config.yaml
dataset: "synthesized solo parts of chorales (CocoChorales)"
noise_aug: 0.01
n_mels: 40
input: "log_mel"
norm: "layernorm"
mlp_ratio: 2
positions: "rope"
loss: "cross_entropy"
optimizer: "cautious_adamw"
lr: 0.0012
beta2: 0.95
grad_clip: 1.0
epochs: 43.9
warmup_steps: 400
Rows from block 2 of a small sound classifier, named by matrix and row number. Rows with one number belong to one neuron. Each number is 200 + 20 x the weight over its row's rms, rounded and kept within 0 to 999. All counts start at 0. After the name is the row's rms in percent of the matrix's.
Before each neuron's rows are labels from the 100 clips, of 14976, where the neuron reaches its largest size: "responds to" is what is common among them; "loudest" is the band of the loudest frequency at the time of the peak. Only what is clearly more common there than usual is listed. The data: synthesized solo parts of chorales (CocoChorales). In brackets: how many of the 100.
# gate: MLP gate (model.blocks.2.mlp.gate.weight, 768x384), inputs 210-244
# fc1: MLP up (model.blocks.2.mlp.fc1.weight, 768x384), inputs 210-244
# fc2: MLP down (model.blocks.2.mlp.fc2.weight, 384x768, transposed), outputs 210-244

responds to: viola (100); note G4 (39); note G#4 (35)
loudest: 250 to 500 Hz (86)
gate.206,127,202,194,215,193,185,193,176,193,209,208,171,210,202,223,203,203,179,209,202,185,205,236,226,162,155,176,231,184,209,202,190,194,206,228,203
fc1.206,143,200,233,212,190,187,213,170,164,214,178,164,193,172,188,222,186,184,232,238,179,203,164,219,176,165,222,226,184,238,219,194,214,225,224,190
fc2.206,162,207,215,212,169,197,244,225,205,200,200,185,189,227,175,216,182,168,208,196,206,204,204,208,211,193,217,195,160,193,210,218,201,185,188,231

responds to: horn (93); note F#4 (29)
loudest: 250 to 500 Hz (80)
gate.400,106,192,212,237,220,204,207,197,222,172,219,196,231,183,207,178,211,201,210,196,198,213,237,209,218,190,211,203,213,191,192,173,215,192,203,190
fc1.400,082,220,232,165,196,229,197,215,171,207,191,193,197,182,204,200,214,193,199,214,184,188,187,202,199,209,194,214,199,201,188,218,207,211,200,204
fc2.400,087,219,195,208,223,199,208,197,188,186,212,203,226,197,216,189,162,219,180,200,186,246,201,193,198,225,216,186,202,192,193,206,206,197,212,198

responds to: horn (88); note B4 (29)
loudest: 250 to 500 Hz (71)
gate.500,108,191,174,225,222,226,224,220,195,177,194,196,215,182,222,193,189,213,189,161,188,198,249,227,181,181,228,177,225,194,197,180,192,173,213,176
fc1.500,095,199,173,235,179,192,205,192,214,197,160,219,197,155,216,212,190,178,194,188,235,219,190,207,200,192,227,206,242,183,174,160,198,213,197,183
fc2.500,099,188,186,220,180,157,200,192,214,218,177,157,184,150,205,179,180,201,221,204,202,214,169,215,189,170,222,208,169,183,180,216,227,188,201,250

responds to: saxophone (63); clarinet (28)
loudest: 250 to 500 Hz (73)
gate.731,082,160,227,198,221,195,215,209,177,180,171,173,184,198,209,189,213,217,206,219,210,196,216,192,183,211,237,213,239,234,192,177,219,196,211,203
fc1.731,080,187,232,207,218,195,212,223,223,183,191,209,203,201,225,205,219,222,199,214,221,192,191,181,189,233,188,205,208,207,173,201,178,218,186,193
fc2.731,101,205,179,214,194,207,229,211,212,210,206,164,223,216,161,217,199,217,197,172,198,190,219,206,169,179,161,181,227,203,210,218,206,193,193,205

responds to: oboe (97); note A#4 (46); note B4 (33); note C5 (27)
loudest: 1000 to 2000 Hz (35)
gate.541,107,198,194,230,210,183,207,208,226,182,200,210,212,230,201,213,199,181,227,205,186,177,226,209,223,193,210,202,192,204,210,185,210,201,230,202
fc1.541,108,178,212,178,226,213,185,191,195,206,197,202,207,184,215,176,212,202,170,183,223,233,234,193,216,179,176,162,225,157,196,217,210,165,179,182
fc2.541,126,194,210,188,198,207,237,208,206,209,196,164,214,188,247,198,197,193,191,220,231,191,226,188,220,205,182,203,218,224,152,189,207,223,208,169

responds to: double bass (100); note A#3 (55); note B3 (39)
loudest: 250 to 500 Hz (82)
gate.634,139,196,224,190,194,237,215,221,200,215,215,176,183,189,209,222,178,181,194,192,184,218,208,192,198,177,193,216,205,219,211,176,220,187,205,196
fc1.634,174,204,172,225,215,211,178,198,202,168,229,221,238,218,178,160,216,193,201,160,206,189,231,214,199,196,171,165,196,162,216,198,153,194,193,198
fc2.634,193,228,179,177,213,194,183,211,197,172,202,232,228,215,209,198,227,234,180,193,193,195,226,171,200,242,158,192,225,181,190,172,216,189,183,184

responds to: horn (87); note B4 (27)
loudest: 250 to 500 Hz (72)
gate.310,098,183,188,220,205,204,196,238,209,168,185,187,224,186,214,183,184,182,182,171,199,188,246,201,192,157,212,199,239,209,189,178,205,184,220,182
fc1.310,080,193,170,215,213,195,213,217,205,182,182,219,189,154,178,191,201,156,194,217,215,187,220,211,216,224,237,202,212,217,182,193,212,195,212,184
fc2.310,092,159,220,223,199,163,227,168,201,234,208,166,160,175,174,218,202,177,223,202,211,244,177,229,193,188,206,228,201,199,188,193,199,184,214,192

responds to: flute (100); note C#5 (45); note D#5 (33)
loudest: 1000 to 2000 Hz (28)
gate.707,114,180,194,202,205,219,175,198,180,208,209,207,229,198,212,181,215,193,192,182,201,234,231,196,192,196,197,213,203,197,190,190,203,190,207,219
fc1.707,087,220,191,191,194,246,193,176,178,204,204,210,258,214,232,181,220,199,183,184,210,252,201,181,249,231,184,201,220,207,196,231,197,223,175,213
fc2.707,092,202,206,195,207,208,190,203,171,211,208,201,182,169,197,206,191,166,201,164,172,234,197,219,211,193,185,210,215,199,214,187,206,223,193,214

responds to: bassoon (99); note A#3 (56); note B3 (50); note C#4 (48)
loudest: 250 to 500 Hz (81)
gate.673,114,152,217,211,229,195,206,204,200,185,196,193,215,223,204,183,215,203,195,168,207,202,238,191,185,203,201,182,199,213,196,182,201,182,238,180
fc1.673,069,215,157,193,192,187,183,222,183,218,213,184,189,170,176,175,192,221,193,203,176,204,199,207,166,191,211,194,215,178,193,210,246,184,181,217
fc2.673,083,226,161,195,176,192,191,228,171,197,202,223,201,217,174,170,212,214,191,183,166,226,174,213,228,212,196,205,226,201,197,188,195,160,192,211

responds to: saxophone (99); note F4 (38)
loudest: 250 to 500 Hz (73)
gate.281,150,197,214,180,228,227,224,201,173,185,193,185,207,175,210,198,200,201,203,216,214,208,193,187,213,231,208,222,240,250,164,183,199,217,193,189
fc1.281,247,230,209,205,209,198,220,206,225,239,193,167,198,184,196,223,210,205,208,197,200,206,188,181,196,209,194,191,215,185,168,177,214,205,190,200
fc2.281,164,194,203,218,181,204,177,206,248,172,179,205,180,220,207,177,190,191,188,206,205,207,214,179,222,194,230,175,171,153,204,210,194,207,171,200

responds to: flute (92); note C#5 (26)
loudest: 500 to 1000 Hz (55)
gate.482,097,185,197,207,220,212,183,197,199,197,210,206,213,236,219,169,239,175,182,182,188,217,231,216,245,191,161,215,220,203,206,190,213,188,223,205
fc1.482,064,183,229,192,200,193,180,229,190,203,176,195,213,200,176,210,207,202,196,183,200,203,201,206,230,172,268,210,206,196,193,189,201,208,212,231
fc2.482,075,197,256,200,198,199,195,191,215,187,208,176,189,233,166,209,202,182,189,193,178,180,212,197,203,222,226,189,188,204,198,172,218,201,203,212

responds to: horn (94); note F#4 (25)
loudest: 250 to 500 Hz (77)
gate.710,112,188,187,230,228,215,208,232,211,188,198,185,202,200,212,185,190,188,193,196,204,195,227,233,180,165,199,186,224,203,190,163,173,184,226,175
fc1.710,118,192,208,212,200,204,201,203,216,189,194,196,194,178,218,187,190,198,197,211,216,201,198,202,217,197,257,203,222,190,169,170,185,209,203,183
fc2.710,124,217,180,228,184,165,210,189,190,256,192,194,172,182,196,203,184,189,220,209,194,224,185,212,226,177,213,199,196,186,206,197,196,189,185,212

responds to: saxophone (99); note F4 (39); note A4 (25)
loudest: 250 to 500 Hz (75)
gate.194,188,193,217,178,221,213,224,194,167,200,182,175,197,175,214,206,192,202,212,206,213,223,192,193,203,221,218,217,240,243,164,177,202,220,199,182
fc1.194,276,228,205,210,212,197,209,215,223,246,198,169,186,175,191,229,205,209,208,195,202,201,192,189,196,195,196,187,213,184,179,180,210,206,189,203
fc2.194,186,191,209,233,181,197,181,213,250,190,177,208,189,234,191,184,194,206,189,207,195,206,207,180,217,197,238,175,163,150,205,216,196,210,179,213

responds to: trumpet (100); note E5 (57); note D5 (44); note F5 (30)
loudest: 1000 to 2000 Hz (28)
gate.290,150,209,191,170,191,212,185,249,199,192,144,204,201,228,207,195,211,153,185,190,194,219,198,182,166,149,243,161,158,185,200,220,184,208,199,185
fc1.290,181,219,185,209,219,189,211,190,209,183,215,183,198,144,233,174,167,206,208,206,175,200,209,237,200,229,183,234,240,226,186,172,215,203,197,220
fc2.290,169,186,225,272,178,206,189,198,214,203,200,223,211,185,182,212,220,204,190,178,221,229,179,216,220,207,205,169,192,181,199,204,198,202,190,208

responds to: tuba (98); note A3 (38); note D3 (30); note G#3 (28)
loudest: 250 to 500 Hz (72)
gate.450,133,228,194,216,214,226,173,163,168,218,224,177,214,190,214,190,216,224,194,196,193,241,190,227,223,176,145,178,215,206,190,168,197,172,219,189
fc1.450,188,172,201,213,225,227,225,200,186,198,180,200,203,199,218,203,200,211,190,186,208,220,180,191,197,208,209,152,198,179,225,213,153,196,215,210
fc2.450,169,204,200,194,188,187,223,216,221,215,160,209,174,194,222,202,196,212,204,208,226,176,217,178,202,201,202,216,211,197,176,163,197,203,220,154

responds to: saxophone (99); note G#4 (30); note F4 (25)
loudest: 250 to 500 Hz (72)
gate.57,093,184,210,203,223,195,205,198,195,152,192,206,205,218,213,192,210,194,180,168,188,203,230,205,182,191,205,227,209,217,194,184,212,194,221,182
fc1.57,060,182,181,194,204,199,196,195,165,184,201,181,177,223,236,182,216,175,168,205,161,241,259,202,196,198,214,173,244,206,212,207,183,203,190,197
fc2.57,071,221,195,224,195,174,209,205,239,210,221,177,184,204,214,209,196,195,198,225,164,135,200,217,192,222,225,186,217,187,226,216,206,193,212,207

responds to: double bass (100); note A#3 (47); note B3 (46)
loudest: 250 to 500 Hz (71)
gate.307,153,202,225,195,192,238,197,203,220,218,191,167,184,173,192,210,181,181,211,221,173,193,181,176,211,199,188,216,232,218,187,196,209,172,206,195
fc1.307,193,195,223,171,189,229,215,202,157,223,197,186,195,181,178,229,176,200,202,216,171,197,170,209,182,184,239,211,185,243,209,206,203,208,204,195
fc2.307,208,189,214,193,187,193,215,183,208,239,231,161,157,156,180,212,171,167,207,225,211,204,194,197,209,171,213,222,217,211,195,211,201,203,215,204

responds to: cello (100); note D4 (49); note C4 (48); note C#4 (41)
loudest: 250 to 500 Hz (80)
gate.567,132,215,195,230,210,219,159,223,180,215,179,183,185,223,227,181,195,177,183,199,240,209,224,214,177,171,200,203,203,191,229,211,188,203,177,222
fc1.567,177,234,233,203,198,215,192,221,214,197,197,182,165,210,178,229,222,204,204,201,187,204,199,221,181,176,194,193,223,215,214,192,206,201,203,181
fc2.567,185,173,173,208,196,193,218,198,164,201,211,206,214,193,218,185,198,208,201,177,204,206,202,193,215,213,210,209,188,203,201,170,200,217,203,158

responds to: bassoon (100); note A#3 (60); note B3 (53); note C#4 (42)
loudest: 250 to 500 Hz (76)
gate.753,113,178,196,236,239,214,203,204,213,180,220,201,235,239,198,179,235,205,178,148,188,207,234,211,189,210,197,178,210,190,210,180,175,168,227,203
fc1.753,086,163,200,182,202,191,204,192,210,179,202,215,209,213,194,183,210,192,172,219,211,211,170,190,195,216,182,189,176,213,195,191,210,200,199,180
fc2.753,089,210,217,184,190,193,228,195,182,214,217,193,221,206,192,217,193,179,202,177,193,204,195,202,195,207,205,185,152,186,198,198,189,196,209,208

responds to: saxophone (95); note F4 (28)
loudest: 250 to 500 Hz (73)
gate.266,145,173,186,190,206,204,192,208,172,192,198,212,204,227,216,179,209,183,180,209,220,207,200,205,232,192,206,171,202,223,218,217,174,210,211,197
fc1.266,187,205,206,193,187,199,183,229,214,211,212,220,193,260,179,203,250,199,177,200,204,211,203,171,196,188,220,177,160,185,230,243,216,211,183,213
fc2.266,202,190,215,215,207,192,212,197,231,189,215,185,194,221,171,196,197,188,222,199,179,197,216,190,200,181,225,200,160,186,198,210,206,191,199,224

responds to: viola (100); note G#4 (36); note G4 (31)
loudest: 250 to 500 Hz (83)
gate.136,157,201,199,205,196,179,208,177,190,223,199,154,195,190,193,210,207,194,216,208,178,217,188,205,157,178,208,215,194,225,213,191,203,191,235,200
fc1.136,200,191,215,226,174,201,204,227,191,226,237,172,205,174,177,209,194,185,205,210,171,171,213,203,190,160,204,249,171,216,199,196,222,199,227,219
fc2.136,225,195,229,211,165,184,238,199,202,214,200,187,178,215,181,217,179,169,189,197,205,190,184,209,203,180,218,188,147,195,216,212,194,195,199,217

responds to: clarinet (80); note F#4 (32); note F4 (30); note G#4 (28)
loudest: 250 to 500 Hz (72)
gate.559,161,192,190,208,235,210,208,195,204,205,193,206,201,234,211,201,223,188,177,212,213,211,187,197,222,229,215,174,193,211,198,218,186,193,210,220
fc1.559,185,196,223,155,215,195,224,209,197,190,190,191,191,159,211,231,215,196,205,205,188,203,179,162,182,213,218,224,229,237,175,187,220,216,226,204
fc2.559,199,226,157,190,191,216,174,209,179,231,175,194,199,190,238,202,185,206,203,205,217,200,181,188,209,231,202,195,210,189,191,175,193,203,190,192

responds to: saxophone (99); note F4 (36); note F#4 (25)
loudest: 250 to 500 Hz (71)
gate.481,169,199,210,181,215,217,225,194,179,187,176,176,207,177,229,207,201,201,203,205,218,221,191,184,209,230,206,221,243,237,155,180,204,218,191,185
fc1.481,262,163,194,201,200,210,191,188,172,155,212,231,209,221,210,182,188,190,197,205,194,193,211,217,206,195,203,213,185,220,229,221,190,193,210,199
fc2.481,172,204,195,176,210,203,219,183,148,206,230,199,218,173,196,207,200,215,208,191,209,205,174,222,180,214,166,224,235,250,200,191,212,180,213,193

responds to: bassoon (100); note A#3 (62); note B3 (58); note C#4 (42)
loudest: 250 to 500 Hz (75)
gate.689,123,168,208,215,233,219,212,198,218,178,229,205,219,222,209,191,219,194,171,170,224,229,221,226,192,191,183,174,178,187,213,207,201,194,256,181
fc1.689,143,221,189,184,198,206,161,236,178,209,204,196,181,204,172,192,165,221,214,172,187,193,223,193,155,199,176,227,238,201,199,196,197,179,153,233
fc2.689,142,207,216,178,215,189,194,166,208,166,210,247,237,216,196,192,198,184,155,196,203,216,211,219,185,220,204,211,199,201,200,193,200,202,218,204

responds to: cello (100); note C4 (47); note G#3 (35); note D4 (34)
loudest: 250 to 500 Hz (72)
gate.378,150,163,198,202,222,165,181,190,197,201,211,203,240,197,199,174,212,206,238,190,188,183,218,215,188,206,228,186,191,196,219,227,184,185,188,227
fc1.378,165,195,203,202,189,189,245,190,200,216,204,195,211,206,187,242,230,225,207,220,202,212,161,207,192,229,199,187,187,211,203,178,211,227,225,159
fc2.378,169,176,175,205,206,185,194,217,180,209,208,198,201,213,190,178,207,211,214,198,178,204,203,192,210,206,208,199,207,203,216,148,199,203,187,131

responds to: horn (91); note B4 (26)
loudest: 250 to 500 Hz (73)
gate.74,090,197,187,224,235,219,186,219,190,173,174,207,216,182,199,199,203,174,182,180,188,211,205,203,194,195,234,189,223,187,182,170,213,207,222,197
fc1.74,076,224,188,211,211,240,205,168,193,214,192,186,204,168,176,186,195,197,184,191,221,228,185,208,193,209,218,195,191,203,210,192,204,212,208,210
fc2.74,076,225,200,213,197,196,193,166,225,228,211,183,169,166,189,209,220,197,200,214,206,206,204,226,215,174,199,232,176,186,215,202,173,201,233,199

responds to: horn (86); note B4 (25)
loudest: 250 to 500 Hz (71)
gate.513,090,198,204,232,208,201,191,217,198,184,202,195,230,191,196,172,204,195,202,189,191,217,241,205,200,174,197,178,234,201,194,170,199,197,227,170
fc1.513,078,236,186,212,219,209,215,195,199,189,173,233,218,169,247,198,206,171,190,184,214,201,222,211,211,192,226,217,227,216,224,181,238,208,209,186
fc2.513,077,210,189,199,194,185,236,176,215,237,200,136,208,190,185,201,213,198,190,206,219,195,195,221,233,200,199,209,210,190,212,211,218,198,215,226