Rows from block 4, named by matrix and row number. Rows with one number belong to one neuron. Each number is 500 + 40 x the weight over its row's rms, rounded and kept within 0 to 999. All counts start at 0. Numbers have three digits each. After the name is the row's rms in percent of the matrix's.
# gate: MLP gate (model.blocks.4.mlp.gate.weight, 768x384), inputs 0-42
# fc1: MLP up (model.blocks.4.mlp.fc1.weight, 768x384), inputs 0-42
# fc2: MLP down (model.blocks.4.mlp.fc2.weight, 384x768, transposed), outputs 0-42
gate.213 092:486448510572572440455525527449494506466552488471446513559479462472503560478491472486504492550544573511461499447509531462510502517
fc1.213 092:513501446462477432546483533531556524497489522558422513525536485547546423474488425503536514507519414477484496510466488437563494422
fc2.213 086:514535501542502479433501513468539557600482462507526516556520404487450500509486458460469518496551419531521477568556520470514507465
gate.214 086:437489531470459539548485519530470553396490544457508404468541512522539468521517482536561464557473477467543472436499544562473570478
fc1.214 084:545506533475524549490437515479517557449546527500540575450474511451434435548562568479540436524552477509484527554537489578497393497
fc2.214 084:442565480526500473561528498533476510455493434539472465473556484498483534478531520473503460544450508511509490482436445543478495557
gate.215 096:470489473560517449556547462518578520422515462485491506483481572417485490572446490474482528455499526476438506557439513609423555445
fc1.215 086:527568497387461553579517510541509473536536440483496466480552539397521492546516490493528546503526479536459466501483477510523479500
fc2.215 097:520527458415524521547468531475450447495500522509521504550507499485524461463495573519474500493443528558512497422487496535539486524
gate.216 094:529499475554544419475560496489460533576490512454435549416521486528492522464482506574544463474552562440520456560527542544527495485
fc1.216 085:496554432504456483535495494517414487513514501452422472472525571440506445525523568508562510475424515413416486496544511430476571546
fc2.216 083:470560468519481553474431560509548469489490512462471477531510542471529403576505476490489441491521477491598507517476502473451468464
gate.217 084:520526490529484487534528487538497451633487550505515421443470489520597507509495482463501495441480551473541454543448574550462515490
fc1.217 084:450530515462514486569570494540564514507525499513480603486479477503489554474492516516497520578412502496481503518492507419473444484
fc2.217 090:505464476468493460477494481476575565595514494420522528515521537519522452541464477528535449492535465528454480518533522498549582509
gate.218 086:426522435552521463516501488536544519472541445500492548490544482421417469515478429485556558560518492491476511459459499460513464482
fc1.218 086:523521468512451431469478535503493469436509518558492542451507601498529507517454475473593504408463444491484561486524522491445484494
fc2.218 080:499483523472446552597561479526550487505485515472530488549526508515506485507514557508511501441458498507457537459492440460470481426
gate.219 091:526515491478520493555429502517512523513529511458460556499423505476503470525450538463539484476506524549466582493503523526566434539
fc1.219 090:469517484466438450538485475462431486532573514506512531528477523524483495520497508477452427490549493492456461552533497462519568449
fc2.219 095:524466496535541527467572449461542586598505524537468457473514505531439538523528485469515461545421403462533507544541585491535534432
gate.220 086:463477437473536497489552525466428469470521575549469532550458532526527462481518446431438547487426458538481475576498508556495428543
fc1.220 084:550548464485485497496510570564528474491473518462506462474503484540526462389445482548462502537504540464515545486506522558526475497
fc2.220 085:492533529512517550460494507528417532512472490564429495496514538459518541566509559527527552468504461499533526487507510506463496578
gate.221 083:466461428458452611567473515532444487447473503424483514552452520510495527521482592465508468552455457433486460472546506553533517559
fc1.221 081:508526520486465437486483482436537528602518540559466482468429456478498516492477532488479486389488467507492472504587466425513484488
fc2.221 083:528497500487520494492486485501514502544533480522482442503558505499519463493546499486477512513482517629519532508454511471502433568
gate.222 086:488468505584524527472503494595507524463497578531453463517480502507503507472443512517549497461475498561502421545431502514451443445
fc1.222 090:517447558576502525458496533465479513527465470560467488525486465529500455505458424514580524511464536556558448472512468561503487482
fc2.222 089:499510527496518566434437518561522548539531481467478444464494464483473518493419498495516597561507506549522446485428495448462430490
gate.223 089:454452491457486521405456435545482486472471465533441562482489449577461438624517486502523463463516473504435462441505540555536493560
fc1.223 089:531454501498533524502574476519505492511546464498509475493549566463429432465551534580541518563566461557478499473569501551491444477
fc2.223 087:545451531503509526471493451587516532530549507537461455460470519476539484535444538568474429500507470521506500525490519498482463525
gate.224 080:585531466564527551473538501434509494434449453478456511501488452545492525449465531453473462475413494480430519481529482516479546444
fc1.224 083:469424493583530525529494515485439547513550517479505512462505573497546524435495515524447491490455476519551490455523464537439542511
fc2.224 082:502548472508493504409551485480516541540468512421535496457475491534502443505470549499543467503479454478478482437466462568549456544
gate.225 154:516500531593541512537583529507540442484513531392461517444540463470460411461495521536471543497454586486494470521490404508436568521
fc1.225 116:564470484485534537447427513452492534440456490492537507503500476493532478514538519482583503379580517546464483530536457434541450507
fc2.225 130:539513445553502595464473569551552521538547572456495494453548542496463566457491565518477532507532509447519481514463526524466466448
gate.226 087:449615502548489510545518548538399545450515497493491494536468467452557450440484469484539484473502530558447463478478485523559546479
fc1.226 087:520549463498468489511518518614423507478522514535487503467504553468517540481519506480506490506474515526484536476465374431447500460
fc2.226 079:449525494538478443537524489531481555475484511500600486509504508491540571433554494484500548449511539442508484455485489508542571503
gate.227 086:443520448527504536505463483492441517491483541524527562474493431485504476552517530518510488485489509513448477518524531456502527545
fc1.227 092:531553507558569415479519439449448564513523455575450496500510548510484423473456471516502486488441543434470445521496500456414533446
fc2.227 090:472468428533485454563551502560470465480495474605518512554498567532469538534460540441451529638599582570542503508506504466513459455
gate.229 092:512502480387492473461531494517486484547565639476443545473535490511507515460527521475536502555493508595496516484467493557430536541
fc1.229 087:563568485491515517455523465501578492526545467516512532468482460444549518458491499468499471506486496500518479527611467493500433499
fc2.229 083:554556506463490520507480493515544443513497490520521479494529480418485406523510515466496497542538475474567516476483523453452549514
gate.230 088:490499431531512501563476448462472503551554557489424463501472424421557547555509501510499419564485561472495529501472572478479430539
fc1.230 087:503443470516490495508504420487593436523489525517520485486488511493499507462487506452495453533554546492439454473507543577479486486
fc2.230 087:439606510474521487465541469512564538488442481494470594502539516471470530541454491481588473496440502480636474458484493537491491508
gate.231 089:527511453486475504506537476538462509514524551518469465505503520519543469511435565539386537541468533487480551588481511564492495537
fc1.231 088:471546517518538525511539473490499476516469503560569510486574447460556482485457510484481529455467453512545474432555483604487424495
fc2.231 087:468566426467434566548563549460562522489511549504496501527548533597523550565514470493525507492527440469523463541480472498500499509
gate.232 085:476498558507483422462524471524501494484445505496551506462481561555482499472484486521484528478517515424511543501481437524549432479
fc1.232 087:487589474532473486531550520488573474499534488519449512559469477513486491509546502483466566492467498416511485508488490471471497456
fc2.232 082:574451523499620519506539456477509471513531490458495501406523526530491520532529408538490494554431571467540484415501556520478567458
gate.233 091:453523423477458568504507499579511501522526538429562511461478526522568475424462483483440486476547489519502496503491489544487524498
fc1.233 095:498486460562478510548454474503484516505498476542501514527487508517478460523472476453447509487418441542530462483501515437539542459
fc2.233 092:444546482455477527574538519474461472534485472470438551423499428545505555468436552527467462490502456565510528504491436552459500411
gate.234 091:459447489474476594527494551477505486389507522565509535533501439519513459538489517479517478487452479571465535454457456508505558584
fc1.234 089:505552476417506500508413536420515439509459506495537478523570526533509481543507465481574481478483507566584486478515493460496441447
fc2.234 091:459518494532514542502465538518503547639448465508454461515570421463468533546506475518515517516494365467491537552532475455448511486
gate.235 086:504526479557494487502493504519482419535518484501501514522497507461526567522526530500476483472484528490548531601489461510451453505
fc1.235 083:502502459540524494517556496496469451505457519445491519459542417491489500474480502489562467489492443559493508538497449381424522465
fc2.235 085:469519506541442534528476512477542437544452450442559539489546449506539556513478600556442480492469589561503496496596532518517506510
gate.236 081:543509516515530481492528478466459494581505507538506512471493555484520530484479410462459486488536509557488533476529481448522554540
fc1.236 086:436496548494463512515510505518555495532473530525500539538500509461458554465417573497517463585559529500467572533534474493403523467
fc2.236 084:563434540500523553494465524504498505578496455447461560457446505498526490421488529510473422389402469469485450468491483595567482456
gate.237 427:473506509471543534481384483435489557497489454537520421433516452391547540536480553540492511409561556514454473441467478506491484453
fc1.237 422:480497505533438526492568554583501502475445542457501509493542521489527515506475500474458530519460476495495486581564474460520485519
fc2.237 395:494456496447476484495524507542512521480437501511485541406532505542467472492498540455450502516452528484454504443447490485475477511
gate.238 086:468469412504481500562588586513456480494445491500507421453445481537545498516465474534449483482453574454587490506550493551564548401
fc1.238 093:459494501480463500513575499566545548452460537404490434453504442482526505472487513509571483469465488480496511561522454454469479482
fc2.238 084:455467516563422382568503501520526533479513535462550469530529551469496532566537516478525532509558473510514471465535453483505466540
gate.239 089:564539468456581511465410450480466483432559534546501507525504468506562445456545486513480381516413478530460502453471601494567503437
fc1.239 086:545481497462489446447500469406541492577525584521532562491453507548463467487509517468489516541499530494495504488510459545549454477
fc2.239 081:589417518457500438486453504429467543534574416579525543462505407520530447463529567456490490465525495505477518465423528443538517470
gate.240 089:530457441491552501479506517500450561543495447572440538524443484517532446528480434485440458477531543447505557521471470511502422550
fc1.240 090:435476497454459468494541528507561504587502504434537522509539543500503441473458537477530515463438478600497539535540446509514542421
fc2.240 095:540489547488515500549488531436505512456587524423523496458497521555452454512437504487431524466489557554498570482529415442504498554
gate.241 087:403495526458449504511551487580484495503470502483504486497512497523488460513510464477500474540521442506467541579546463419532480514
fc1.241 082:505526534488505559541504502518603481504512466530446537537500468477509474492516526538492520546515480464500473452481523538537442397
fc2.241 084:469436459493498468512480515560590467463504482522457516521498518479495457463558561595448532490481483452527458474513429493559500498
gate.242 084:541485459504505465481498524605541484460529549450534510551469605465524446526488519449505495461512586548506480431559534431484460421
fc1.242 085:496494449477483459493418502487576541522520520475431492476500410480424473503605488491610452565514542465430565491535540481446535495
fc2.242 086:489469467499541474491440468458597521422481517623514509411420521496480484498502509463513499530503582519522539513474480472514508495
gate.243 090:501429472518521528478466501549459549535539442558473485418468553524504497450497456455477548480490514479449505466532541459464467563
fc1.243 094:468524474486546461568478487428543485579488443503472542540453566517456578443475497475473526560503508543526496550448565480459503566
fc2.243 091:545487527494508481492495492536541485462499545420488462528468482474479459488532537450476532493463506428488478460482514644443502528
gate.244 089:443489455532539461528423482454487437505514549525457531521495451524514497511493495503471457592484480555464478552475547500500476419
fc1.244 087:398446497500420487532430457465465463496535505448512491481527522454531563465473471494511597508463526529478499512504532565463548488
fc2.244 087:454496497417443502476461515455457504513490544468426480533444552552550543525504498436551486468513547521480499467503506577490440499
gate.245 087:487443552522455561502584475425535531516438512479515538525532472470425532409419519465504533558502526470468402483451470490548512516
fc1.245 087:429475479494483534409490428439573517532533507528507600521509513426466513540495530520544550524557536465504439513447492501501498479
fc2.245 088:530454485529485476481503577454541540535483528486472525506543474493495561504435474525525507497426474583461461482484518514504500492
gate.246 084:513527528497538438491525481540430540489516453492456490486529517466448512529571514483518453399553505503504479501492476474490514452
fc1.246 088:565453557496481448532550467563488422563461476486446499505459497485505403493503546499513440518537532505454561440506504548488467511
fc2.246 084:413488501455483534537488478517546497469505600560548484563467477502452580471513533505489523553498444488474466515464504557476537505
gate.247 090:468439494473507553524505566530443498464482558535448562480566533483506526587489552476485491440512508445518474532458510603580460432
fc1.247 086:456524481505483460524524499448467559435475493522495535465538496473518526498479526480492448573507475510475505446518560425500474549
fc2.247 088:552574502510405510502460479450501524388520586569504536510425500513510553524461479497512446470539484467506433563464433581504628564
gate.248 085:440490559397493512445491425571554536488483490524465496492442488489492526505481511472507481466384499377487509411469466515548492486
fc1.248 088:464484483508464467484470531500535513522549537509471465456536486460536478508534508532495511468506504488490523482512598526476455445
fc2.248 089:535427471592533534477459513508395497563540509434505552514542504499493539556513546503514475470469475481546511455448477488538453521
gate.249 085:463507457572488479483568429547486438538510517525527532535497422460539569475509523432516485565456525546476469560464485525471436472
fc1.249 085:498502573504499497566487530594432517449542508484530501538512512526541457525506522510516434529403515521504465471546547516478567468
fc2.249 088:486474457438457528554489471481511532355513453446555539475512525505464507554516513513523482575490626496518487520519563531508477528
gate.250 089:485550491506499468500511466524471560503517507466525532471411499522539534588491535505544502565523595506452464455470418439521524491
fc1.250 096:497517449589478438471592473541497460516496495455569490509468460535511504460506454520467537430554485454478513465490458519576462518
fc2.250 091:489598502497511480524516487549442529517472527488535488445539431490532428535493483494495510466485585450539488455498464537484474497
gate.251 086:495502499490550482484489525469501493513466506523507558530539511490501526527485450557444429537495454530490574536447470514572476438
fc1.251 092:510542451526448461507488442505522448597510518446495492567475483485559489529503497449557542515466582482482438553492529529511549496
fc2.251 087:489479509514479470595559442498530444492534441545464501473553463518419386480488489532479490480475547508533520563539546496479527467
gate.252 088:534478467475546513490482472496547530612517488426468549468555431517453495586537574448471530584454534524454474495542473534507408458
fc1.252 087:508504447511489458491445509468417486482507439527484464604470528525512569567451470512475526493492476531502535508551537479439424527
fc2.252 083:506519491435531463464492396489454484526446521448530446526531484539468515490505553596485478466508432543502461499420499525506523469
gate.253 086:481451486504562538462483391583409478455538561449500495500465465493567528496392563513440564483483464474519491487498521499493408488
fc1.253 091:498502544446486512469557525493487489490451440534508560545523508586534522465457456469551488582478490481529516529488496493423483512
fc2.253 097:526456477497541490534508462465516458460499413583450570515507518566428480465478516517550511505491457494499516489501469516483547471
gate.254 085:518491513502462564477469521593546513475545520487447539466433537479496485462497539501487483533438449532485549565537497579457457589
fc1.254 089:488529470432541557464453513548513454500418554477498539506445513389473483566522490427468434501428512508506555473442421443481456471
fc2.254 092:455495509500512552529569482570530462475514529504437530489482530438494505494538472477560530491558417502504489539499422399559413510
gate.255 088:470488481555533492586497552508472534577491526513439568541505517426578536513584515492471511497471544543491450583493464516515480486
fc1.255 101:525538441413547494510492552448497492483519431460566468509440519478523510493526494507450513434530389552517499457528438554541504391
fc2.255 111:533544442530499528459511520481429482406468523467477539497494575393478469507488518515511480409566518518472463479523491533495426478
gate.256 083:504463426512506484489496475552557516478484556478519513516564594519562571490421496493465492442552557508537498501530492476583476539
fc1.256 088:537507505578463554537517468517464513504510555511520481473513539511477519489493476532564542450525463516558435527513473586500518523
fc2.256 085:515447569467521503589491509510428462447551509513491503535552531504490462446543464505488552536464584512510556433451506511548493554
gate.257 083:485456504454492505605485454480498459573526566522409472457528493476528449485499472496456515529484495507506515510491447468447506449
fc1.257 091:454481482484527543528449541524485517496505504516489505458554545532489496501468435461452481497500533555501498603547501510513481532
fc2.257 091:476490521493475503449504462570509501474455517482488463464504514486530483469480458480543538411557504595553481512510459513424552504